Rows from block 12, named by matrix and row number. Each number is 500 + 50 x the weight over its row's rms, rounded and kept within 0 to 999. All counts start at 0. Numbers have three digits each. After the name is the row's rms in percent of the matrix's.
# f: spatial gating (model.blocks.12.mixer.f.weight, 144x144), inputs 48-95
f.45 077:500485487490491485499501502504523486482402483501419490511508506510548496482439502488499499448515513460527484490499466497474500471468520506521511
f.46 172:496497496501502477454491505418317440487492491503516511493456490490464468503490483501495499494476480361323461497494482493490496500502497500471497
f.47 148:503352490492503498497406515499494545499502496489500496509457474479503510508492513498500515525500510470476501501495499436378469530453464489490520
f.48 172:404454478474473465470475499484491481423025392496466455513445470444476503483441519453468470410437478441476483427481480499463455478414448461495457
f.49 070:452530625532566569574458524520524545635573514616611551465433501567523479553533506508553550577516510495587498504482464453519491456536604555523517
f.50 052:502510519427500484514420528514502468505465633475472523529425496467432461476351440506516553518471497502471499499462482477500494502458444456474454
f.51 054:467498487418594526607544544528493418508496501443456523518533519494500480491484513466500498446525495562503442491443480703477507415512511516479515
f.52 152:525496494442508522504486503498502520566500508529537515519502528499504515541554511519521519518517500506525539514506628497503502563492488499530515
f.53 173:493513504521490000529470503497504493490523493470501521466494494522516509485496464469475499509498511504507501501495502492494499499499469505504493
f.54 057:513518586541503505540468473458472536560538547549504501488392223536526594522527475510527543292524505496622580551508502507563506537493499546514531
f.55 121:500497505503498508433000522496499507513526510503516488502413498486496464516510489503502474500492502502494500498503498488497325533496499500453504
f.56 116:539569525551537508373499514558555529498559525502499540474465409561514498521485478499506474501505510499502530520503510506502482509501408491514547
f.57 097:597501494511546520506525454726485496496528519561604482529475506621486523557651534554587537523475571534568508526490595493496484503509511591492502
f.58 116:498515503498518497500501509575617504507507505502495506492526558527459500558502499502494557506518505570510586537525508510512500506502544515852529
f.59 097:514506495455374459516488500476406494506527462452495513495510511473560519462500535424492506471472503485463431433496510459498414493479367503501465
f.60 104:693514527509497496491489523501499523823645495631504509486549510508543505553606494557487503507566528509507360536540516493486484508499521536504495
f.61 151:571999506497499493495493485480493503575557555513502505489507499481496516499498486514518508495486502498490487496490563501503493474501499497494501
f.62 130:369458510356468513491391437481413451479401538394451454514487515443497498393375498461459482495499432481501524444454445490479455341507520499488506
f.63 112:484501481488486482495493506480411498479380502494414488502483475500462497493434499492338484495497501503507487322489429500206486506462475508513493
f.64 069:497503527492503531501497500495499508500504479496587556500521496542567495487512495603738541500475557531510579507528516585522500490551544589500504
f.65 118:507506537503511557492501488499461497501503473500588882491515507486496410499509375528506646673560566496495454493476587496454463499499513507501489
f.66 090:544558523500513513508493513490515501534503571514502495517492473507499513718505506507495502489499502490499543518522502501504590500599531500507500
f.67 073:429491487499486462414481345469453482501481478456440428502374490404459495473503507501512464371482460463491531442487538399490447495492501498446513
f.68 080:477465502392463407428494517504643483457500492475472482501464510505480513470489493466465485454457453500507592473466503469480486460486501501521513
f.69 083:557500497500500468519515555534495496491492488501500496511488589619497579491456473495499488499504526447504500488553492483498477494500480568582570
f.70 135:463399493485490434423442451460349482498467504501479462505479423414448441449491571397397492486297433535396352490495474478492489495502398486475465
f.71 139:503523516496498505529493520474504410492540508498496533496502499495492478509500500497478534547498501476416419500520505505502525501497494458443458
f.72 116:523540499546506515514523528506507520426423471484571514485499499496422506494518520551499534504416408457501514306497509504518509464500523452476462
f.73 089:469480486501484437496473480464507500503492424542516453491483471472499487741562501502478500488426476495479515438549500659501487446465480481433494
f.74 096:520499508550510513538525529509497494487505566515521498437546500632690493498523500567527493547502527576502683504499547498515486557515554476584541
f.75 115:504500502485502508498284423436500491500463491457499451492503496422405489488491463493466514482495418465493490481492456513499500472501489503490500
f.76 062:569492517500477503501471430488432429495499485509494485520441448496496468513415506311353511373461502531489431422435464495411407411696437494499472
f.77 070:477469376506513498501475363463537499470478509495552462495486494506506465470549512467460545501554528518496495425479468506509491534515537093464479
f.78 074:495497418513490431457451438445457471513512488499495472507475462497504474454485517425444484452590499466459491430527450432436433521455496464397371
f.79 083:534574523411530492521504338503499571570524490504483500505513522516570514507500506511505506516811521424514513545509525503533502593482469491511547
f.80 080:516562551534524451430485544634495514533502558556501498527513590549462519539496583506759534512496734496534478509503502529548497482490495490492514
f.81 133:539546513513526515519519532501503505510528550520522514491506502498515474507528506500522505505506502106462530509502507497500510494513507486126502
f.82 069:372485405389477521495459407500421525515524504466449500487387418514512490571505459511525542499499563366513532501503508515526587483501633523522501
f.83 089:502467515536500503503350518453437418496497496495447505491501475509482504490457482501335505502506448505494554475217499361499556515495501467375544
f.84 077:473512619556581514489510506499507501573578636533504488458565441551501599537540518486492441500520533471453458547552512449453531463505413492435371
f.85 111:540525572590598528552517584503532508509573551555520535443538473553572501573586455605559539570519560503512529539633532566601599543515521557572540
f.86 054:451447388421442449444500472486482521422429433439454526485404527506468527444450459496516463416460509492444466495497470506440500512452442436461491
f.87 110:473515499538472509482507506489510553493484524487454492523478492512522438488163488529593504499498528416498391519436306505503524458510491437502491
f.88 086:483480476511470419445499491558489405411439493493490439498453465477483453486490511486440351456437464501466440474449498501426317441503508521503443
f.89 063:499500474508420465548503501428466469487500527501489496528523476478431476556504501317450461489511499478458495500507394403442371483485525478512486
f.90 105:446499392464480513493476473487477447468498455490515488496495488492477466504472493503497499494426459477479496480497479498513514541455390500372499
f.91 097:582496458435493503497525508513514496499487590507517413507498469499498495500504501503521390497509504463478485491498485526491452428385487290369486
f.92 112:507517497477516514498499524550546539498501517500510517476502519530513500614523492680554504528551502476583550501577518512500585507561332509495519
f.93 090:443474501499565518512515652479498479527339466505720509506455464485476489500519485555550508478481451452419379500432392501471475502500475412465438
f.94 101:423451573495432447500462468410485462440396463482558444504455441385410476415437527397469518491473463208521498497489472486480510502408517360568605
f.95 048:498496429499445504651471519493502485475506433443490433572496540531484505497547480489493500488477506516515558530497451480541454459587501619618438
f.96 158:517494722513520562522525500518484502517546515527512525500534502508478503574606502500532498501542514509488503770556548511597511515494517531526502
f.97 049:661475492510532499514465482494457506551501521520521498486358433493503480544686458528525520501608580480445524523585571501465519504496415264561454
f.98 115:465378501498323491484483507500493464491458415494501441498478500460469500417386503516399500469487448445450504422471459520424490451504499500470456
f.99 085:491512471459495550502497479472540486498501500502501476500515500526547497529491488483451505545617593496533557661490542469516390532549532576529591
f.100 106:522336489517516555512505503506503467499506567548546524482506503494519521501507494526556545457479507504506500502515523500521544498515513520375502