From a checkpoint of a small multi-label image tagger: 24-pixel images.
Rows from block 4 of a small multi-label image tagger, named by matrix and row number. Rows with one number belong to one neuron. Each number is 128 + 32 x the weight over its row's rms, rounded and kept within 0 to 255. All counts start at 0. Numbers have three digits each.
After each neuron's rows are labels from the 100 images, of 14976, where the neuron reaches its largest size: "patch colour" is the nearest of a few named colours to the mean colour under the peak. Only what is clearly more common there than usual is listed. The data: aerial photos of the United States (SatlasPretrain). In brackets: how many of the 100, against the usual share in percent.
# u: gMLP up (value half) (model.blocks.4.mixer.u.weight, 1024x512), inputs 412-511
# v: gMLP up (gate half) (model.blocks.4.mixer.v.weight, 1024x512), inputs 412-511
# out: gMLP down (model.blocks.4.mixer.out.weight, 512x1024, transposed), outputs 412-511

u.560:127126128128134129255126128129122184145128127132119129133130125133131127128127126129128113133131131128132126129133137133137128128126124115123128126128129123120145138103125130128123130128127129133129091125128126137129127132128128106129119128127133133130109129128128211121128125137118125118129129149129
v.560:138128134131121137255132128125120123110128134127128182132186130129127137137131132129140121130129100139134129124132139146139127128123184127142111127136129144125126125136143122110125136133127129128136089142127150132119123116127128149127122112122135126127114127140130126115125127158121137128128133032124
out.560:111126127128139134125132130121116255135129137148140121128131127134139125120123141126131124130039130131128101134113128162135121114128127255148122130137229128125134124119181124130129130131122115126125128145128128128114096129129122160124146123119132128127077128127128081124131212130128131145128121116000
patch colour: grey (91 vs 54.8)

u.205:137128130110131131156121128122116122136148128125134134112078128134129128130128127128128129106128128114128130128128128125119128125128078156110169130128132126081133127160103127131137128117130126128128100128128137120140128128128128149127135126128129128138132128124126128131127141128127135102108128179255
v.205:128128128129128132246166129131129135135127127123129131126117136125129128128128124128129130126126128132128131127127124131118125127120113127135118130131126131121127129127133128122131134133129128136130128124122130127101128127128125126123123119128123127132126125128129132128125128125127127127126129110129
out.205:152128127128128128112135128127125124136128131128128129128129128128128128128128128128128127128113123128128128123128128127128128145128128158138118128128134128128126128128118128128128130128128117128132128103128128128128129128128128122135128129128128128133122128128128148128128130135128129128128128126128
patch colour: black (38 vs 1.4)

u.487:117147121133085128135123134109031140132130152128128128120113078124082124128128113128128128124128183124098114130129129128221128128125148189130106118139123064113172133124129147127128114155128125229126131137107112133185110173128128117120130128127159128137125142128136096118124167122116131100112130095121
v.487:133128132135128135234132132125188255122126123127125125121155128127128131127128128128136128127128125132126126133134124132133123125121123131128119129133127129124127150147129126128127138135128129126130099123124095127126127130127128146119126122124130129133121125130128135128128129131135137125125128126125
out.487:143134126128128128103255128148139145138129155128156130128144121128162124128128131128128127128117131128128101095102128105129131051130139167184141128131078128128119125102126115128128128127128000124128046061126098128116128128128128140118099138122122128128127120128088119129128144132128129128148128128128
patch colour: grey (85 vs 54.8)

u.355:119066033120131111151125130125171133139144098125098124134093101114138126125127131128132116109157054138128154148116138150128157139145155131130153121143128134172128127168142134128162102153125166130127165114153138118096135174126139142134102128129116107130133150125112108159098164131154128060144128105178
v.355:128130129125128131255108128130124128132127126127130131128152132130126134128127120128128124129130107131128133129138128130131127128112125127144127128132132131127140135134133125125126137137131127129130094135121125130136128124124128121127129121127136126132118126128131112126134129143113139128128129120119
out.355:000123110124131128136130128111088154163112165120089117133164132149132129103131109120128139130044107116124065128131115187141088125126198170097109121144150129130139130124255100132126135137110000173135150027100139128121119131126139110110138116100138128139000111128114255127136206087151134163129128128124
patch colour: pink (48 vs 4.5)

u.522:130126167107108143105174122067132134133131110082109114105166096135144121141128139131128131125131113145154128132132146192086174151117143128193117122132171121143104128031155132074132107159134161151149116166124070098117132153126145106140103167138060136061122139128090039158092174114097087109143128126195
v.522:130130139128142128255122129114130102126127117127092124129244119127125137127128138127139125129129019141127126141152125134156125128124134128178128129137130154104156130184132128107123163139119128136136000139114145131137126127120128106117126117128134128139114124133129147128124143127101134120128132124105
out.522:105130146139128128120146120128134123143121134132119123127123133131117131134124129126128147126099110119123112184099128125160129138127127202128148125126155131122131131137161128128129132129120123146156135129122148128122119128138128128129130138158131128132133110128128170128118201134142128134128105120128
patch colour: brown (77 vs 36.7)

u.100:138128129116135133103128119152102128128128125131113139107121125133130117126127128138126129123133255123147127112118128136131136137144128119069132118121126139146195121168127173104126129128122129151132119127126127108122127129120129123137171135117134135129126052125127131116128160126135113128122130125132
v.100:135130144128138128255122128116136113126127117126087119128250119125126137127128143128138124129129034141126124143150125136160127128124133128186128128135130152101158131193138128111123167138115128133137000147113150130135125127116128112116128116128135128141110120133129136124125143121091135122128131121097
out.100:000128137128113127162135133133128134115113137097128121128153104149084149134132111128128135129082106127128062123129127123146126190128130131121118132127111122128132128131148135124128120133150070148144112118131134129120128140130128143145185144110118128144131145128128255127117153173111136119129127117124
patch colour: black (36 vs 1.4)

u.222:131144126126118127137126134113147126144140129122126117119128124124118126124134126130127127116137255124128129139130128124130134129128127134128125121133133128128122120133129178126131125140125124142118133126117102119135129140130132046126130134122146127125120133124123132132126128122124134104126134129113
v.222:128130126127127081186118131133109000126128130125131135130136130130127129134129122129127128128128138128128134123129129130156132128121128123133122126127129128129124118255131123124125060131126133128119129133126148128128127127127127121128129127127129128125125125128132120126132128142108128128126130108137
out.222:138127127131128128118126128130131086128128135120131129128128128128137128127128129128128127128126129122128117135127128128129126136128130124134122127130125128128122128130000128126127132128127191128128000131121128128123130128129127136135121138129128128128131124128128126128123131130126128129128122134128
patch colour: black (40 vs 1.4)

u.689:104145140133138102128128128154026138121118143165179140155144142121113128105124117128127140141111176118112139118158154063124096062119095121155102130086102110133148112140111113163109134121104115114115118116129120193202099115155109118114162110115185127164130123131164166089180084161133153212129134146047
v.689:128129129121128131255102128130123128132127127127131135128139134131127133129128118128128123130129117130129134128136128129130126128112127127135125127131131129127138134129131125126127134134130128128129109133122119130134128124127128121128129121127136126131121127128131115127135128141116139128128129124121
out.689:255129124118127121108116125145160135098150121118160145129115124117145124131125154137128115128207154138141202034128132038083161050133125034128113149118000123135105118093000135125127119116147218055146093148143095133149150126124124171125112139134110127107202130128124000129140047123115128103131129138128
patch colour: pink (77 vs 4.5)

u.623:122134108145142123109173140100052153127128106124110178090034122121107127111129108129132119111127146146103121129176156152186111092111172160152063128132119130145131147162135143102125145163167170117130139153113104137184129142138126089102126121113186131153119149138127042125109177255110137114140129090051
v.623:134130138129140129255118128120158255126123118128098118125213124123127132127128138127139128129129050137125125136147124135150127128123131129159127131133128145106147145176130128118124158134122128129138011128115146129131126128122126115118128117127134129143113124131129138126127140124121134124125129131102
out.623:074131139127132129122152114142137145135127132137137124128119124133125124127124138128128150126110128134129112090150130083131131235134130224124111127125114128129151126129178111128128126128131000153133026038131097128122122128129128240042138138128115128129163119128128107128121255138128133128131128130128
patch colour: grey (86 vs 54.8)

u.532:142122125121120103086092113131127144116147128130133099125144171132131095215107100122129130141117255144145127122120142124140118118118166120076133147114115128129117000132160094128127177108101145088139125095143157150146123088132109114127114128128118127119132137128128048128116128124167080145128130133120
v.532:127128125128128129230131130134150255130127126125134130122131135126129128128126123128131130128125130128126126126130126129120125123122106128134114129127126127126124128133128129124130135134132128121129124121125121127134128131128127147123123119129129126132127127128129124130128127127128133129127129121128
out.532:118134112128126126084127128132138122133125128128140127128135121141117123128129125128128125126095134128128100129168124126134133100131095177120084137123103128128113129123141128125128127129132150132134155097128126126135129128131130131132123123105126128127207132128135188128125129185128128128127128131124
patch colour: brown (88 vs 36.7)

u.317:111157106139143121153099142133086143134133121147123131143142119118077127153127112128131121131130140127093121137141120118252113129134131144133092124135120118127197132158097135133121139118192118141116134134103112146162099145127127128103135105119168125160117128129159130113129166126109155107112075142107
v.317:129130138128142127255122128116136116127125116127091119129242119126126134127128143127139127129128021141125127143152125134158127128127135130176128130134129152108162128186132129111124164135118128134134000142115144130133126127118129107115127116128132128139115122134130147127125140127097135120128131126102
out.317:200128121128126128087240129148129162130127160119163130128169128129138125128136124129128126120130133130128098061127128124071126104129108143192255128157120127127120126131063128123129132128137061150126000115113099128125135128127128128127098131129132132122161139128095169130128101121128130127128128138131
patch colour: grey (90 vs 54.8)

u.60:130210219128128123131118128131063129129142154117133113128184136127127161119128128128128129155122178106110140123145120086127128124128089129116110129128195038021128183044095178169126131114131103211129121151099108151138128109141122114128134128147140128128128128129128208114143088123086130156128131129087
v.60:129130130128140126254125129123140118128126120126091113128232122125128134126127147127138127129128039138126129142147128132164124128127142132186139131134128149112162128168130128112125156131117129133135010139119143132131124123121129106121127117128130128132113126132128159130128137128109134120128128117109
out.60:255129119138119128096171117137164083119144130122180149124111121120170128124081128128127117128145155133132192000134128079093146087132093132160097128129086126126107089150000128123129121125134226104122060128134106128090128131128125124149045148114131128073192125128095056131121054179143116116135110131119
patch colour: pink (36 vs 4.5)

u.282:127128125128132115129119128129095130125129123127086128133112127150123128128128126128128128128129126126120123129129128121112128125128129128129128128128128132098128127137129137128128129134139127139126121130118128129085129132128127255128133112125141128134128128129135122153128130133131132130128129136122
v.282:128130129123130131255106128130126128132127125128130130128141134130128132128127120128128125129130121131129135128137128129131127128114126127134126127131132130127140135132131125128128137135129128129130095133122126129133128124127128120128129121127137126131120127128131115127133129135115138128128129123120
out.282:134128124128128128128130128130128088129128128120134128128163139128130128128128129128128128128126125127104142186125128128130128120128128208092119128127122128131120128128190128128128132128128242129138071164126121128128143128127128135146127131129128128128141128128128149128128091128128128128128127137128
patch colour: brown (68 vs 36.7)

u.364:131125128131123132128130124145128112112133128126111093127119123183128128137128090120129131104128142128107166128129130130094131145131094132128124128148128148118128129145131147129127128130116123131127086137127163128122143105126129123128116131128130128154120126113123083136112127135131128104128128128111
v.364:127127127127122129210127126142122141134129128125136134119121143125131127135124121128128134128126155128129128118129128126126126121122094121126109128121128124124124121124126129125129129131130127127126129125126129128141128133132127135128124122133131124129137126127129113132127122127126131131128128119136
out.364:179140125131128123081128140132143108129114134114143122125131132146098112145126101128123125120116130122127075233133128124100122091128117255074122123130088128142121122139072136128130156128128091128124163105119127117128120121132129123084121129126128128118172129127139224127160255124128133115119130143120
patch colour: black (51 vs 1.4)

u.10:128120125128130126255117128128101000126131127128131127140132127128130127128126126128128124137128116134130128128134129128152128126128145128129137128126128128128125126121128116127128128128126128123108055128128137134140128128128128114133109129128119127137126132128128131128123125133127128123136126127152
v.10:129135156124131136255125128130120117122126119128132138129203125119127133129128129131141120130130094141126116136134128141129129128111127124188120136130127148116129139197145138102123173143122131140149000128105142131130118123125121129111124089127145127136144124132128125124123135141104132128122130092097
out.10:124121078118126126122125139134136128131131144128128122112144133152136120129122135126139124144130165128125137127131123090131114000130122236130087113136106133137123121132116113129127139119119255103128128195117130119127106128126128163075155118095134128112114131127111098129128137107135131137129108123123
patch colour: grey (88 vs 54.8)

u.603:127123155146133125166099136136128120136171150120120125133119105117117133143127127119124130128128110119128165120137116123129144161137151145116132156129154094113124204125124087178126062138160128126126138110151150144114137104119129151128088132173132108155147140121106202140124111104140134105158129142118
v.603:128134137126133133255123128137091000130128122127135138128144132131128130128127121129128127128129114129129137128132128130132128129114124125137126128131130130127139126127133128123127140138131127139131099132120143130129128121126128118127128119127135128131124125127131112125128129138105133128128129111122
out.603:164128134120145128135133128136131127122123117130118121131139126134142124129128128128128155122123127126130090116149128135138106201128142251083125108126146123129130128132145123129128129129128095122118100112117155128122084128124128142160125102096130127120094108128128120128134154130104127127128128133106
patch colour: black (26 vs 1.4)

u.644:119159132133135124100129131154055127111107150166168143139139171130120130101123128128134138141101189126107140119132129095130088046121101135166100128113104112081189128125098129155114144115098102118129110112122143151191101120159108125124188099111176135155125123141166133088172091154129154194115129105088
v.644:128131134128140129255125128117132117127124118128093120128241114128124137127128140128138123130129024136125126141149126135157126131125138130185135132135128149107164130179130128107121162137118128134134000140117141132140125127116129107118124116128133128139114124134128151128125139122103135121130131121100
out.644:181138103124127127080076127148154120103155118132167148126109110118127127140115153137126104131197140141136237000149133012099153114139086174124076154122042129132126099087030128124128112118142175045158087046172093131158190126120125157100110155132114127126255147128128029131139092157145128100133128140128
patch colour: pink (41 vs 4.5)

u.209:128096144160131135144137121141034140137178131117126066118132125115138075133125128128124147126129097148126129131125245118110130131122163111250125129138138122135100131132132129148118081057126163097148134142177000139114126136172140136141097148136114134189123128117119126152122156108169120141151128070176
v.209:127138128132140139255120127130138005128122123127128127129148126127127139130128127128130127128128049128137122130132126134139129123118126123159118127133133136103133144130128140119125163139126127144131080130110125125118128122127130109126127119127142127139132122129133138127126127143116136125123128112096
out.209:138128095128121128104133127128137117135126131119129141123123128128147128121128131128125125129118142124130101094129121136128126124128130003140101128128000129132121128122103128128128135128129123129129100067124121128126129128128128152152121140120129128122124117128124160128123125130128126132130123135123
patch colour: grey (94 vs 54.8)

u.651:133131129148120168134255132128147127134118128136102144118069132130126130128135115134132147128121140111115185128124130126131127126119135137135104128126126126124143129142134147150110071130124123129128134096124130120112130122126147132128142142128130126154094147138124190129129129132140130129127125120113
v.651:136138123129129125192125130133149255113128114135123126121161120129113127127122133133145120120138007134130100129146132133130126118124132134125122125126132129118139129149132124127123151141115125150138136134109157129137123131127128023114147122106150136154113113131130155117127133143135138127118134137115
out.651:043129127129131128125130121125129127134119125133129134127134144137110142126128122127126130128132116140128119079138128122121131143128126133132013127125098127130138129133235132129126124130129000141195131000129091128130127127129129247111140130128127129131127128130126143125141194129134129128129143129126
patch colour: grey (87 vs 54.8)

u.539:150081114159135154169158122129133123146139136102084176131106119122128128145130142127128144120147074134129130123115128128123131148168167141066141130135128157128123149142167112132143086189124130109129141085204139109088152119115140117148090166136095128130125124128096251150114076106151134067147123128165
v.539:127130130128138127230142127127120000129127118125133135128150128128128129128127132128132128128128118128125128128137124129132123128126120126148127130128128132124143130147129129121127154133132128130129072129123171128137126126127128116119123117128128128136126123128128115128127128000112128128128128106124
out.539:025127131128146128139133128127129121127120107138119122131140126131152125121129130127128128123109103128128136142131128168133109116127126222128060128121149129128140128255254113128128138128125000124133132128135139126122070128127128105131124110118132125129054118128128115128131195131097129128128131127122
patch colour: black (28 vs 1.4)

u.457:131127148131103142132131119128131125126127132128125100129149128132136129134128139127128129125124102128127137128113135126135128130133128129108162128136147115133129030132126125144128107116128129000114127122133104128104129134127128149143119131130106126133105124128128125131128121128126118127128127128255
v.457:131128154126135127255128133139119128133129128119129175128180133128128131131130125127129133127129098135128130128126125134129128129126119128137122130140125134124126130125147122125127135136132128122134107128123135127118126122118120118124123121125125128126128123128128134122128135109123129129119130139120
out.457:140128119130131128133130123106139158129126128121125143128133129126131128127128129128128136128120150130127147106128128145110128000121128000126091145134119128136136130129108135131127128128123126122185152055125142128125152128125127103134118127130134128117076127128128142128140079110129124134128128143122
patch colour: grey (88 vs 54.8)

u.130:140137128139117153132208132124135123127132128120108138114108126131122142131128127131128124122148164120128126126130127127130140129120172121122163129138136124097126144121135149127129102138126122122123255126120129127145148124129135123141129128117142129255094127128122116025121131131141132113126129000110
v.130:151128127127129132255137125128120132130129126128130127126162143121120128131128127129130124128128082137133115122131130143119109129119110124194119119127130139118129137144131123110125138141105127128137127127119127124137124131123124123126127116126139128133132124130129147110128145130125128127119132109099
out.130:137128128126122127107124126130138123130127141125124132128128126130128125131128132125128130129118130128128120111115128127148127129128130103117000129127067128132128128134131128127128133126128125123128128107113125128126133128127127255110128145115129128128129127128127138129128133124129129127126128131124
patch colour: brown (95 vs 36.7)

u.232:129205195129128134100124128138132124125138151136128128106146136130128138133129128135128123154128153082132147125133080120132155142127120119125150133125165054100166201069079168140103127065155116171160124186042136126048129117131128127093149109149129128126148119128128181114136133094073121185123116147123
v.232:131130141127143127215124129113137132128126116126087117128254115125126136127128147127142125130129025137124127143152124134159127130128137130180130130137129151107165128201131128111123160134117128129135000144116156130138125127116128108114128117128130128140114122136129160126125142132099136120128132127099
out.232:127124172119131128175157111126115105124131126149187124128132128128153128120103135128128126128150113138128181000181128120127122246128123255123077108128103128118128129174066128128121112128135132115115081131135132128086109128117128157121127125118135128126163128128128187128128179184167122125126128138125
patch colour: grey (89 vs 54.8)

u.39:138100147125120137127138125082174129152157123081092102104097080121141121152134128125122119114149076139168128126123128172118190201140127134106165124138183133146121140130163124105131076148145150129131156162131119096081149131101154139127078168145056123086133143118084124164101178103122107096136130121214
v.39:128129138128142128194118131105130109128127118127090118128238107126127134126127146127136126130128028133121128143149124131153128134128153136183137132133128150109165127177138128108121148134122128138133000142119174132145125128117128104120124123128127128134106128135129163129125139132101135115129133130109
out.39:101115164139132125158165124110115118166092138132097107136158110145133130127139100116128155125057112097121025163122117204148097160123160124094138096139190123122142149168216128129127136137117059210104166111094155122099077130146132111186129110122148127134019084128128244127117202125130131163128133071127
patch colour: brown (73 vs 36.7)

u.619:128128135132126157128021127111198120143156128111132111125180120116136128146130128129128129128163106129000127145123159137133130176128126128030159128128156128129065126124222128127128120124109127125130123137126042120080136125121133139127114172128080128098124121128125183132122128104091113106128128054191
v.619:129131141128142129255122128127132121131126116128106123128218126127127133127128130127135126129129032143128128137148124137154128129122128127165126128131129144108145134225130130109124164139124128133138000134114122129130125126122127105120128113128136128137116123130128135126127144125103133126128129112109
out.619:255126140128133128167113128111103127128129131130127135128119148126171128116126125128128128128138139125124153162124128144117109130127153061138144101137149128126128135126139114130128129128111235147125168255128145128123106112126128125140084106130133128125090103128128144128128015115129125136126128128126
patch colour: brown (61 vs 36.7)

u.32:123129117126130129124122134127133165123124122131123136134134126133129130133127127130129116133128136131130127131138125142152126125128000125121121123128127129122127128107120133119127135127132131146127049114122128130135128135128125110125122125125136128128111133132129146126127128128111129124124124156128
v.32:131131157127137129255126129116128123123128119127107129129250127122123136129128135127137122129129000146129124144154128138148125130127134130182129128136131156101155130194144129109125167135123129143139000142112144129139124118115129116116122113128131127150111122133131126125127143129085135122128129104077
out.32:130126156130138137120136123123122255127128136144145109129118127128165121110129139126131119128057134147128126120125127182126114126127128255157129143133255127119139127130173101126123126129127108123126128145126139126113090128129122232107145124141146128125083123127128048120133255129128128129125121125110
patch colour: grey (89 vs 54.8)

u.666:202118189107128160205195110124148108113113134126136103067122150146158123151125145130128161126116136141198075119039127148067036131117125124116130132129127109137107126098112125117136106081111145114167058120142123112109132093114140160150136113133068138083114103120119156161110100125151097155127126080165
v.666:128130129127130130255104128129126128131126124127130132128148132130127133128127122128128124129129113132128136128139128129132128128115128127138127127132131131127139134138132125127127137134128128130129096134122127130134128124125128120128129122127137127131118126128131116127133129139113138127128129124119
out.666:125128134126128129108178128118136080140143132183110129127183119120142128127099153123128127128182127134128154089173128114139139109126135255122116129127255131128142126097165128131127118129116117085124135024150191128132128128129128024127164122097111128129020130128129184133132000158144103128128128116128
patch colour: pink (34 vs 4.5)

u.670:127131123128133129132107131129133128130121120130127135128128112132128132128131125127132126127128132128117130125130127132126127131125122127166124130139130135042135130129122130127129136140136126143128000134124134127129129130125128000124129123128128128133136124130130136130129127125124134125128128127255
v.670:126124125127121130163132128131126141133129129125138133120120147125129126133127122128127132128122145126128128123128128126126127123123114123128108129125126126126122124128128129125130128132131127126126136122128128127132129134132133134127123122132128124127136128127128117130127122124129129129128128119148
out.670:142130131128140123122120128121128128129134129132123128125072140126121113127127112126125134127186123127127132175132131101112128255126130182114131096130165128144114141128101134131130134135129035118135181127119126126129097102130128125078093125138129128126123118125130157128136148093131122127122115132129
patch colour: black (40 vs 1.4)

u.490:127128129116142119128117126124130135130139129113138123134169128124127127134126131128127092128137147144128106128133128127107132144134128120124226096139137126116112130103128132116134137144125135139145000140126117129134134134110121134134106133136126130129156125116128093145122133131126128119128127144255
v.490:128134136128135131255138127134097000131128127128133132128143128130128129128128128129129130128128109130130133130128128132133128128120124123142127127128128131125136126130136131121126142138126128158130119131121178130126125124128128118125128118127133128134126124128129118124125129127109128128129129107125
out.490:207123140128128129128130125133128153132130128133127121129119125126145114126129132127129125128130141129128171201108124142106125105129128133166153125125176128125126130134096123126128130128131145129127128174129140127129111128128127118109108125119139128111112126128129102128128136112124124128128111128132
patch colour: grey (92 vs 54.8)

u.401:117145120125134122124145130164071123114116155163177142138167181121119125103120130128131141131108195120102137123129145086133079044115105129171099127099089116132129106140107119154115136104060107104129105107123160166201109117151104136127205109096187130170124110139170151094172084152133140193104128127068
v.401:133130136136131136255129128111216255124125119128101123123224118126121135127127135128140124128128058141125123140148127138148123128122134136162128133137128146111151151168134126114124151136118128131132016130120127130142126128118128121120120118127136128137111125133129149129123139130126136119128131127108
out.401:224146109120128127074093129134130134098152121122151149123120119114141127134117150136128121130221129145138240045133135018079159066134093081170099155122047130137107122068028128125128111121143184040161058148183119134169173123120124129097118152140104127126218143128124009129157043146130122101135129163123
patch colour: pink (44 vs 4.5)

u.212:123199172122122128136152131130108104126116128151131126139165177146124142094122126127127122145114201123078137106147129084121106107110055129134141127123128103124146113062102125155122118102116131119128113141114139166174113131149115153120136092126162143139127130128151118113151112200097134161087137132070
v.212:129128132128130131225154128127128133131127128123128133128126136125128130129129125128128129128128124131128128127128125133119126127126116126139119130131127131118126135135133124120129136134129128131133114119121127126115128127128125126123123123128125128131129127128128143126127132123127128128127128112123
out.212:214135142126122128124085130133108119127147130122183125128119130117144128129129127131128128128185168139127193083107129039128152000129118019127132140140052127132112128056014114131130099120133255098125149209143113130134145128123126077082126131153082128110182135128128054129151079118125121128127128149113
patch colour: pink (65 vs 4.5)

u.469:142120214127114130143112147131152115130116081070123121130148124125145145134145134127126128133128127159144113127150094128160133167133111081079081127128133157128041090110134079128127159111128112109126174113131141173101161064031112085142124127128129127130138073153128179146130132123114084129157170197127
v.469:128130139128140128255125128122130115128126118127103116128233125126127133127128135128137127129129027138127127133148125135156126130124132128177127130132129146113148131171138129112124160139122128131137000136115133131131125123123128108120128115128133128139117124131129136127127142127102131125128131120105
out.469:238109188131127128180176130111127129098115115096118115129137127131106125133136108128125128128108143133152095255133146201121120125120124007069163146129190128127125132172043129128128135127127150122121128255121192128103107128127126058146129125131145128127058144128129100125133037115122135127123110075120
patch colour: grey (85 vs 54.8)